config.toml
time_shift_ms = 50
encoder_activation = "mish"
encoder_depths = [1, 1, 1]
encoder_rnn_residual = true
decoder_layer_scale_init = 0.1
decoder_inner_norm = false
one_sided = true
adamw_lr_other_params = 0.0015
max_steps = 3200
Rows from block 2 of the audio encoder of a small audio captioner, named by matrix and row number. Each number is 500 + 50 x the weight over its row's rms, rounded and kept within 0 to 999. All counts start at 0. Numbers have three digits each.
After each channel's rows are labels from the 100 clips, of 14976, where the channel reaches its highest value: "strongest on" is what is common among them. Only what is clearly more common there than usual is listed. The data: synthesized solo parts of chorales (CocoChorales). In brackets: how many of the 100.
# conv: width-3 conv, stride 2 (encoder.blocks.2.conv.weight, 96x96x3, each kernel summed), inputs 32-63

conv.35:505491521482502497502683504503500518500667502736508470517513496504504510484533553510584520499492
strongest on: cello (77); note A3 (37); note C#4 (36); note G#3 (30)

conv.44:601624470505524493457676509525519531498478522585504515519479525511515530454518589500569643578512
strongest on: horn (76); note G4 (46); note D4 (31); note E4 (30)

conv.56:499513561503402515553518520498558508557496520493498473513444499541552486509483501502592535494573
strongest on: note F#3 (100); cello (100); note G#3 (45)

conv.92:466486517490503491493473512477514496496504529500636559493506557466670397516564496441580498466502
strongest on: note F#3 (100); cello (100); note G#3 (43)

conv.78:500512569495493516550699515500503503482722496632489501528580507505455500489521565500514505497499
strongest on: cello (76); note G#3 (31); note B3 (30); note A3 (29)

conv.32:499528559479417467503498509501525550517508353520623498497537604497559672455511512475509497482502
strongest on: note F3 (100); cello (74); note A#3 (42); note G3 (29)

conv.28:509508512492498598493535504512459488492648530566482446510535516531652520417503546448565441549644
strongest on: note G4 (44); note C5 (38); violin (34); cello (32)

conv.23:487604453490496490480550563498478511504498497499515492495376577472415499494406511493474498559501
strongest on: note B3 (70); tuba (53)

conv.66:505501444493583493501562586498446492498599574504484514494478514541532459616500516551472509558503
strongest on: note G5 (77); violin (77)

conv.46:553499501620510513499506529611524506515500657530560499503517471531496432482516569562621521528537
strongest on: note A#5 (54); violin (54); note G4 (29); note G5 (27)

conv.17:495505504502493496500551501510552499529603533718473416515493509515482529486595513494535500489503
strongest on: cello (69); note G#3 (30); note A#3 (27); note A3 (26)

conv.6:493547483533475568541520499393504470416694489670442502467430509466491489504497491451517540446497
strongest on: cello (72); note C4 (46); note A#3 (27)

conv.31:486500596469492588550584498477495453494704498597463517496550495492470492492499505497500499491521
strongest on: cello (42)

conv.9:541504373463489502548499518518520537516501517503500499489398563443458479478461496492463504508502
strongest on: note E5 (100); violin (100); note F#5 (40); note D5 (29)

conv.33:496530493612479398495504493533502469529548612569506317603452500486482490501499496498500498481473
strongest on: note A#4 (74); horn (69)

conv.38:381471588477426500493526520385457447487602402524500517473519516553458468496490510486537478504498
strongest on: tuba (47); cello (46); note F#3 (44); note D#3 (33)

conv.30:499536370494477524369500526498468515514526497454504492501385612385483381501482487495470647521502
strongest on: bassoon (83); note G3 (60); note A3 (39)

conv.0:538496499514515529514513499579677491494484512506514349544499374611485553649557524502419508499553
strongest on: note G#5 (53); instrument: violin (53); note G#3 (47); cello (47)

conv.76:502500526483474495485482429501502511522495539505465503489505501512674672409500507474546500698584
strongest on: note D5 (87); violin (87); note C5 (29)

conv.15:498502475621476524506506415505485505520529501503512512526517521550512492497510665482601498499470
strongest on: note C4 (60); note F4 (43); bassoon (38)

conv.29:503547472540501444346543436514500501550445512478541462539495513500506500530485503564566538531500
strongest on: note C4 (97); tuba (42); trombone (40)

conv.18:499506609440521490493516559499484509499505498511509489502514365513569532614470511501541484544504
strongest on: tuba (78); note G3 (55); note F#3 (48); note G#3 (29)

conv.84:484579500525517491503512517652520573490505503500482504538504574502693493531591511415476481497522
strongest on: violin (56); note E5 (53); note E4 (47); viola (36)

conv.14:511504491501504499470482644593591507492513502503568466502452504507489514546505564485595510511504
strongest on: note G3 (100); bassoon (100); note A3 (45); note C4 (28)

conv.59:501505503501482529491502636499407445503574488475475616483422589445497427488506492517586531558473
strongest on: tuba (100); note D3 (74); note A3 (36); note D#3 (26)

conv.48:480333546502387491525505525443388495477641539503502447468444519488490499485387529480509407403490
strongest on: tuba (80); note F3 (71); note G3 (28); note C4 (27)

conv.36:496496492489500507507440507556640495462499458499495499490441531573559416499514536541464425493539
strongest on: violin (80); note E5 (79); note F#5 (34)

conv.27:471473489496505664499476460513454546502504575503569562530571500517504584497502456554494563635531
strongest on: note A#5 (55); violin (55); clarinet (45); note G#5 (25)

conv.65:499492464598505427462527473630489532584465562540525494693406502505496507498545504479468435462634
strongest on: violin (83); note A#4 (70); note G#4 (29); note C5 (28)

conv.91:591410570525529500596495499494503503499502511502504451489513566500499512573503542516551443502504
strongest on: violin (99); note G5 (74); note A5 (39)

conv.52:507462494535499539539510471519523502489524525661505488566513530496532580504534565504503491511497
strongest on: note C5 (70); violin (56); note A#4 (29); note C#5 (25)

conv.61:609495400501568496516508499482524436466483502473472501529424479637371498538490623404504549520668
strongest on: note C4 (56); note G#5 (44); violin (44); tuba (34)

conv.37:501502518451490468501508644532503498499488517500335502500502575508500522497497505539391480483516
strongest on: note D4 (100); cello (47); note C#4 (40); trombone (39)

conv.16:491422494541551506527535577482461502502522494520625526548558622466357476599516501504474516446453
strongest on: note F3 (93); cello (92); note A#3 (39); note G3 (36)

conv.42:551476524526502437501478491527499542557505530500505473518574505495526521510541555555511338622565
strongest on: viola (56); note E4 (47); note G4 (39); oboe (31)

conv.69:517539479525509510533564477519484445536495521506502487531468525476550583509519454464490517519551
strongest on: violin (99); note C#5 (38); note G5 (33); note D5 (32)

conv.20:470497497501498561504501504496580517465493500499502501566515550736383442597491497532464530390546
strongest on: note G#3 (100); tuba (64); cello (36)

conv.90:509498488623634410512514486465411553577503520499516519589609504497481496528514512508499500513587
strongest on: violin (72); note F#4 (71); note F#5 (28)

conv.75:483543491490552422469502548514494406447501521503566515512502610410615620502541495531512498417473
strongest on: note D5 (97); trumpet (53); note C5 (38)