From a checkpoint of a small audio captioner.
Model: 4.83M parameters, log mel input, encoder norm batchnorm, encoder activation mish, encoder widths [96, 96, 96], encoder rnn gru, decoder width 256, decoder layers 6, decoder norm rmsnorm, decoder activation gelu.
Training: 3200 steps, batches of 48.
Rows from block 3 of the text decoder, named by matrix and row number. Rows with one number belong to one attention dimension. Each number is 500 + 40 x the weight over its row's rms, rounded and kept within 0 to 999. All counts start at 0. Numbers have three digits each. After the name is the row's rms in percent of the matrix's.
# q: attention query, key and value (stacked) (decoder.blocks.3.attn.qkv.weight, 768x256, the q third), inputs 86-171
# k: attention query, key and value (stacked) (decoder.blocks.3.attn.qkv.weight, 768x256, the k third), inputs 86-171
q.154 085:609498505494490511483495498501495498509511510497501499491721516483492480489529430505502493444509500465502500506474500499493496599498534506501501460500485546492538497500500499422660529499508489549516465500509596479501493490500498499529499530499470632535511499
q.155 084:499483340415476505500405509522487537500493579446588502415500503470454474413503504472505493547509506496497498502500499497497494502502512573497499652497500512668500498517501488521502501506536495633612384562484506579498501507501499501500397514505492509505500502
q.156 087:494495469503500496501498516503499510500375499486487510458518490501500445500556504479469500526602502507478531490495465479499489504493529499506522499407560440506508526563506498467494493499502494565500409508499680499503584502502502461502492501499501496497486508
q.157 063:488475461501518501501501497510466498499516526503501494488500498498498625506543512495503498513516500498459493499496502491499589501394504500502503506508496502505503499494508504453488504513485500458503496499480529499594511500500496486453495505515500455495489383
q.158 093:507461402500486502439490414507498502495503518510513499496499498499424495493556528474461532520496516499495498476516500519465493510503502581483468572498506477531502498499499513501474500485538433449510498501492505546518499516493498498473440649577498503471500480
q.159 090:494510383503501526500513496500530579500453434441512502499501482501520536499546499501513498522503482502500615500499452522509502503501500499511537494429518507577555524503503465387492503541510501618501499496592507404527502478493499497494472497494610585467486578
q.160 152:505504524670483558505476500452494528482545483382499503501578511504488503564508490506499460489501482498483489500500505482498526523492536501549596498490496529503499596501582482503562490489500497497587508493536511420496592457455499515499495502542485514481502518
q.161 070:500473495499505459499501509499516498500501481672546498511499456497504502423488521473511501510413499491501518494549496505489504496541495515521488506503523544500504440483465504510494507500527499496495485501494533523503493507506500565497507487495503498499498482
q.162 098:507479496475505488501514501502501448560486500644501492454482497481541500489500574508497702541501501506492495488504493500500434482501480500468497499550502483501500482500498336437500508571501504500498467502477494534508497539554500503547505443484531474468489500
q.163 120:500503519486511503490595499501494459539446496555497452495523470500629555499500500577499500469471497481498475496501473462656482403502498402468501476541482503374475474498465490498507454619423547474477500442497500534557472501505502500523581474471505472486476500
q.164 086:494502467491513491443501479501501539499481456656507503500350466491517499495489494497560520500438501491502602503486435505478464463509473479512489500451483445619511506506507579470478504500524509500470499513493499493526501511495509501500500484453673494435476500
q.165 120:496494501498464464492541535532499574367475500470501496493536431493501508497459506378500502500516503543467503521446431500528501581500508512502526526422499499552498504503502540473470527511491567479497481503481480500539511562505498497566471494491500503501488449
q.166 060:499499482501463499499493552472567499496538485481642500513583508503500502593529448496498498503472497500674459502503442443462501519413500500490498501495501572503500503500454411570520450501503497503516499425541514556505513474499474515459487432517473512467498598
q.167 076:493502440649440659529485498537499492483546497499500514501534501519491518525503451499499476501553502495499496527509537453502587500497519499479515467503500539483427491491487501517500502498499508490598504486500519496500387499502491493480494492504357581504505538
q.168 068:499500455442501504502509499570498486511498502509556500500498604503500500485491580506505502504493646500498497501500521506641499470505495497516461519518521510510311444494491506497362516513493489444468500501473494504508449504507501501505508490496570499535470497
q.169 056:500505497504500505500440505476585504495500499492501511495520531479501481503505619543503497601510496509443504506500544500489667502476501507691576500498415406504512581470508495497504732500520327511528502504501503498488507504401521507482497549525517500491494506
k.154 084:603558510491503484525511501502491493501498544510483509504473502510493501544500482491497521496498496446595493509496522496512484500493497535433686500508501502493501514510501472502528428498500436539500503510487476505504468510490510500503499518486501571499502589
k.155 070:503500458497496500500498500505501500499500528443504499378506498494467445431499602444375499557502469497492551496503501710500500524512504508497495671484496501502498417500465501498456502518567499506502535500500499715494483485500506469465431502497391587502437585
k.156 084:557486490572491500518502493501453483521482500500456528488401455504490483436504500445502507500512497500502499502499487502500499532482686506685552553502502503528500474500502487497500500499491512503521503570635504502370500479497521518499499584498499491465493519
k.157 075:487502492504494526500495457496505527519392447489522506486461498490545469498508500509500502506504500555498617497500496471420501500475502269511470503497491499498504497498439515498439500478505500484441500510516501488501516418556483499499425366586506459483462512
k.158 095:463504418488504501499498503514502532527499464496599469499500516527505495505483504446476523501500502508487555494499500441377436505498553494620498500412500500542490500506287517500426568504498497487501506513499518499548499546525473463438476407508437490496475516
k.159 089:508460499510438508505496501499467498574482502531501509510500532472489522413502499513501546465515495514500499616511468500496483515481501500635491506503602512534518503499496493554500435499499501486507474560503553509488513493594517525494496500437488492419527489
k.160 109:559507526500513500497499502419503513503469500492522514374479500488501551486499499512498499458544490498499495501478499477490428503471501500444500500552501496501394494484507509500500500515510498507664478500492504503502500385533500476500496495495492513500499500
k.161 068:467495493499493490498398694508509494506483440527499462645499528460487488500499510369501496494432497497514499513533498501427500496510499503501498511494385525500424477566498476503478541484500503349479655506509526503504497513495474458498498499498500501484509526
k.162 085:500505499518504501499496452494500430500579505503507491513422497517497500566512460499498516526471501503507509500480500590582485503510457444514502501500500504500519502500497481498521498500505551418429500436500449499489511501501501379498496498491511466567499497
k.163 117:510521489543512492492500524500469501503581500538510498493489506514429502628512528469500466493443500494499500505502500499579500502511498502442581505497493446561473437500500495500500502451501544500499599391501460502500503498475485485498588498480499504503508483
k.164 080:501511477495503491496499501500509503503493454500501513527496405500439489500499499527490500518501519499540490448500524555502470497514483501503445468463470500508524511501435485502497503487321543498510500499524496546449580500469482609500519502507662502476518547
k.165 131:546513547495495498502501503512455380486516489516498504534505502499455528520498385513548502501452403499581496513500514507489489494421572521501584500501501526531491484498510497497497478501516516480504499504594491494500632443497537519462500513515500509492495556
k.166 068:504496498502499574501469501507497502490503502502498499500492504439500500498500499481500497494511502503509503502475497493495500503500510497504541539494413485500479527498498470507501498500505500511497502504434518495498498499510499308498499499370363511672495500
k.167 071:498496490475582513575500499533500499488461502519457357238503529501482443504510506396485499490484536499501503504530514500363500484500519503506500510497481500499488492491498493500498500464695464518484517513499503491495501503513499485637490500499396506500494504
k.168 062:496505463494503501481517421499509513496458494501493488497541506524503481500495504495498498505498491494497506566503366706500502434507500482515494736540492500526501497502494488508481503443494510497459504500576499520499491507501498499493496499574494453497499488
k.169 048:497499499502499495500511501494496522501486494509508503499417505500553502495498499513545502495548431512492558506483494376498500509479474480509488497501510500498491519504499504531527503503479500501564540502497500505503493510506503506359499433504542490435504491