python train.py --hop_length=160 --vocab_size=32 --encoder_activation="mish" --encoder_widths=[96, 96, 96] --encoder_rnn_width=128 --decoder_norm="rmsnorm" --decoder_head_dim=16 --decoder_layer_scale_init=0.1 --residual_init="zero_last" --learning_rate=0.0015 --l1_shrink=0.03 --adamw_weight_decay_other_params=0
Rows from block 2 of the audio encoder of a small audio captioner, named by matrix and row number. Each number is 500 + 25 x the weight over its row's rms, rounded and kept within 0 to 999. All counts start at 0. Numbers have three digits each.
After each channel's rows are labels from the 100 clips, of 14976, where the channel reaches its highest value: "strongest on" is what is common among them; "loudest" is the band of the loudest frequency at the time of the peak. Only what is clearly more common there than usual is listed. The data: synthesized solo parts of chorales (CocoChorales).
# conv: width-3 conv, stride 2 (encoder.blocks.2.conv.weight, 96x96x3, each kernel summed), inputs 32-63

conv.51:551507497504631501505538500512503508501556489517547497535507494506461500498532507438505506551500
strongest on: note D#5; violin; note C#5
loudest: 500 to 1000 Hz

conv.77:510500500498518482479499483464484482510496497498515498502542513511496499499503528504491502523503
strongest on: trumpet; note D#5; instrument: flute; note A5
loudest: 500 to 1000 Hz

conv.70:533490518508552507528500513520489514518498501501440501580510503500486509463465500462484508571547
strongest on: note E4; viola
loudest: 250 to 500 Hz

conv.58:504518486500493501509502460494509494535502532500466502479501492499583528506502500500507512535498
strongest on: note F5; trumpet; note D#5
loudest: 500 to 1000 Hz

conv.45:509509502443538531495497500542499504514517483499482506502513492540505467484505494505485487522552
strongest on: note G#4; viola
loudest: 250 to 500 Hz

conv.49:506498517600515499470498496507506562517498503510500507560533495501492425495499507518518523524482
strongest on: note A4; clarinet; horn; note G4
loudest: 250 to 500 Hz

conv.83:499495516530485507514498502477500563556511498497495505498504499501465484481498480501500501470502
strongest on: note F#4; violin; horn
loudest: 250 to 500 Hz

conv.60:517491494519505485459490507543542505500504516501501496510480498509502525516560502501540478517502
strongest on: violin; note F#5; note G5
loudest: 1000 to 2000 Hz

conv.3:512500498500496500515509490512500499458523651501499492527480526515509488513492533499499501517541
strongest on: note A#5; violin; note G5; note G#5
loudest: 500 to 1000 Hz

conv.82:563498516509467476530553501525499493476523597504504500506516502423507498519489509493509501507498
strongest on: note B3; cello; note A#3
loudest: 250 to 500 Hz

conv.5:560500482469496500513513500501509485491532513498501501493490508500610499524530562516500490505494
strongest on: horn; note B4; note A4; note C#5
loudest: 250 to 500 Hz

conv.25:522478486542570539533467500507508499506501498483526488510503481492465508466503496408501507558505
strongest on: clarinet; note D#4; note F4
loudest: 250 to 500 Hz

conv.81:515508552480467505502499522489498498504501513500496492461522498503503527500503500517505499450535
strongest on: note D5; violin; note C5
loudest: 500 to 1000 Hz

conv.89:591495508448547502519498528499496425472489522510505506499526548498500497495505499572495498521471
strongest on: note D4; tuba; note D#4; instrument: bassoon
loudest: 250 to 500 Hz

conv.11:504498515526505504501512501527503531507501501502567516513511571505467500497515500492497498504501
strongest on: note F5; violin; note D#5
loudest: 500 to 1000 Hz

conv.73:491498468480534489499597525498457501505532520508490497498500501513560499530499492469505491507573
strongest on: note G4; note A4
loudest: 250 to 500 Hz

conv.54:511500508503501502515489501593498510492504534497395545500500584474500501502477489501522499554500
strongest on: note E4; clarinet
loudest: 250 to 500 Hz

conv.93:498531502497550512493543520501465501516505532546500512520506496500495511463494494491501527506515
strongest on: note G4; note A4; note F4; trumpet
loudest: 1000 to 2000 Hz

conv.67:500479505483497608452495500500502501495562503497506452500499505502509526502509517489520527548517
strongest on: clarinet; note D#4; note D4; note F4
loudest: 250 to 500 Hz

conv.7:569501480500500503508507498486503450490505507504481470483469500503506493525498659501474505501496
strongest on: note C4; bassoon
loudest: 500 to 1000 Hz

conv.86:513499508491499554564496522495500501498499505475497532496492505502489502500496508486499500506495
strongest on: bassoon; note A#3; note C4; note D4
loudest: 250 to 500 Hz

conv.26:502502529504515505503489499502512492517503518502508433498498489502504530514493485540510500490535
strongest on: note D5; violin; note C5
loudest: 500 to 1000 Hz

conv.43:514543485510467507521502489515499496513529523576478536500496473500497516456514505488480503491511
strongest on: trumpet; note F5; note F#5; note D#5
loudest: 1000 to 2000 Hz

conv.74:503500509513488510449537483501495499498501500493500422496518508495497500528474494500561486502488
strongest on: horn
loudest: 250 to 500 Hz

conv.62:533485503548529503520528551490465574516514502499500495524529482495504483508510498548501522501549
strongest on: note D4; bassoon; note C#4
loudest: 250 to 500 Hz

conv.85:508491474540538499498500489536500501495502529516603491508519494500453522495564498518477497498501
strongest on: note A#5; violin; note D#5; note G5
loudest: 500 to 1000 Hz

conv.40:500496525563466498508489500489491530498514475500515501546560502434485500477487534527506500500489
strongest on: note A5; violin; note G5
loudest: 500 to 1000 Hz

conv.19:498568487476508488458500500499498498507463499508507499507513500537491500486479501521492532507514
strongest on: note F#4; trombone; note G#4; note F4
loudest: 500 to 1000 Hz

conv.68:457500494501487555510505477596496505499501498501493500498494527498536473504487521454516486521520
strongest on: note C4; tuba; note B3
loudest: 250 to 500 Hz

conv.79:478484489557489495497497483549502534514499551476577499528503525421502475501485498499492498506495
strongest on: note A#5; violin; note G#5; note G5
loudest: 500 to 1000 Hz

conv.47:502434519481463505558493472524473491499506478505500499505509497495481524471498476501491523510498
strongest on: note G4; note F4; viola; cello
loudest: 250 to 500 Hz

conv.34:539524500505498540514501498499503572501522537555552527500526541508499530501499574503560527541497
strongest on: note A#3; cello; note A3
loudest: 250 to 500 Hz

conv.12:487522499532495492451514441563512507534487503521503487514517493510515543441502506465495512502516
strongest on: oboe; note G4; note D5; note A4
loudest: 1000 to 2000 Hz

conv.50:548503505545503490502498490562507498499499554517441502533510517480484483538481511473497514499498
strongest on: note E4; clarinet
loudest: 250 to 500 Hz

conv.21:506554460500505500542508494538479498466512484503495525504517506501502535502497517499541500498506
strongest on: horn; note C#5; note B4; note C5
loudest: 500 to 1000 Hz

conv.88:500510462533503396464499494501453500482403488500509533493521480485498499495500501521462493502494
strongest on: note C4; cello; tuba; note A3
loudest: 250 to 500 Hz

conv.8:524498482513505497477521510515551510532495518541513463509426500527509511510547525499507502510512
strongest on: note C5; oboe; clarinet; note A#4
loudest: 1000 to 2000 Hz

conv.13:487538504486474500496517507508509493508522463507471502478533483528503545500502498479533497455501
strongest on: note F#5; violin; note E5; note F5
loudest: 1000 to 2000 Hz

conv.72:501504493499494510493542493500488491456539510566464493509499495493438513497506502509500516487503
strongest on: cello; note C#4; note D5; note C5
loudest: 1000 to 2000 Hz

conv.57:497501517503501518510536500545512575500541510555509499530517539492487504497512511496505501468499
strongest on: note E4; viola; note F#4
loudest: 250 to 500 Hz

conv.80:500473514509506458524475497477518505497500463469502499510529530548537500499506505522485382498490
strongest on: cello; note G#3; note A3; note A#3
loudest: 250 to 500 Hz

conv.41:499499505485538518495498497480551479499496498500512502506498502620500507484606501502496505505542
strongest on: note G#5; violin; note F#5; note G5
loudest: 1000 to 2000 Hz

conv.94:540500508490550534486517450519525499464504498497566471492524474476501534503558500460515502501494
strongest on: note D#5; violin; clarinet
loudest: 500 to 1000 Hz

conv.64:500464503502540489472487481503497492495514500499563504507504502504486506501531511500502481512518
strongest on: violin; note G#5; note G5; note A#5
loudest: 1000 to 2000 Hz

conv.39:517455503499494481555498510500501561497490504488497570475497544482506501513491425511500461499509
strongest on: note A#3; instrument: cello; double bass
loudest: 250 to 500 Hz

conv.95:491553500499476455497482500499501511520472500542498540500461495498496480502501501482491505507456
strongest on: trumpet; note F5; note F4; trombone
loudest: 1000 to 2000 Hz

conv.2:507495497493500412469490505508471504499440488498479492497484495491504535535474497499482495492465
strongest on: note C#5; oboe; note B4; note C5
loudest: 1000 to 2000 Hz

conv.22:520495549500549563529470481498498489502545499487500496492567503520485494498466526519487531543504
strongest on: clarinet; note D#4; note F4; note D4
loudest: 250 to 500 Hz

conv.63:519482503503500506487470496503474504506520505411501492495512499495502500500497518500487501508535
strongest on: viola; note E4; note G4
loudest: 250 to 500 Hz

conv.87:498503511501451501500503507575501480497507561502469496506502504500484604495447485533535512486500
strongest on: note D5; horn; note C5; violin
loudest: 500 to 1000 Hz

conv.55:534478503500539495512498506558487490507504563500492529500489500488510461500498499502574487536469
strongest on: note D#4; note A#3; cello; note D4
loudest: 250 to 500 Hz

conv.4:499505530503501546502509500466575567490500497492486593523540548537571502492505496502498518507516
strongest on: note E3; bassoon; note B3; note A3
loudest: 250 to 500 Hz

conv.24:502523500508500533530499498632497512499506548510499498524500502494450549497477497492532511518502
strongest on: note C#4; bassoon; viola
loudest: 250 to 500 Hz

conv.53:507468500491495542542499501524504502503512470501488502488506501499502537492513507505500502512505
strongest on: oboe; note B4; note F#4
loudest: 1000 to 2000 Hz

conv.71:489497501510470507514492473487499501516501502501480456548492502515537487454498552462515515613563
strongest on: note G4; horn; note A4
loudest: 250 to 500 Hz

conv.1:599501498454572496504500502494476488479498542499572482489495509500476512494501513471468500521499
strongest on: note D#5; violin; note F5; note C#5
loudest: 500 to 1000 Hz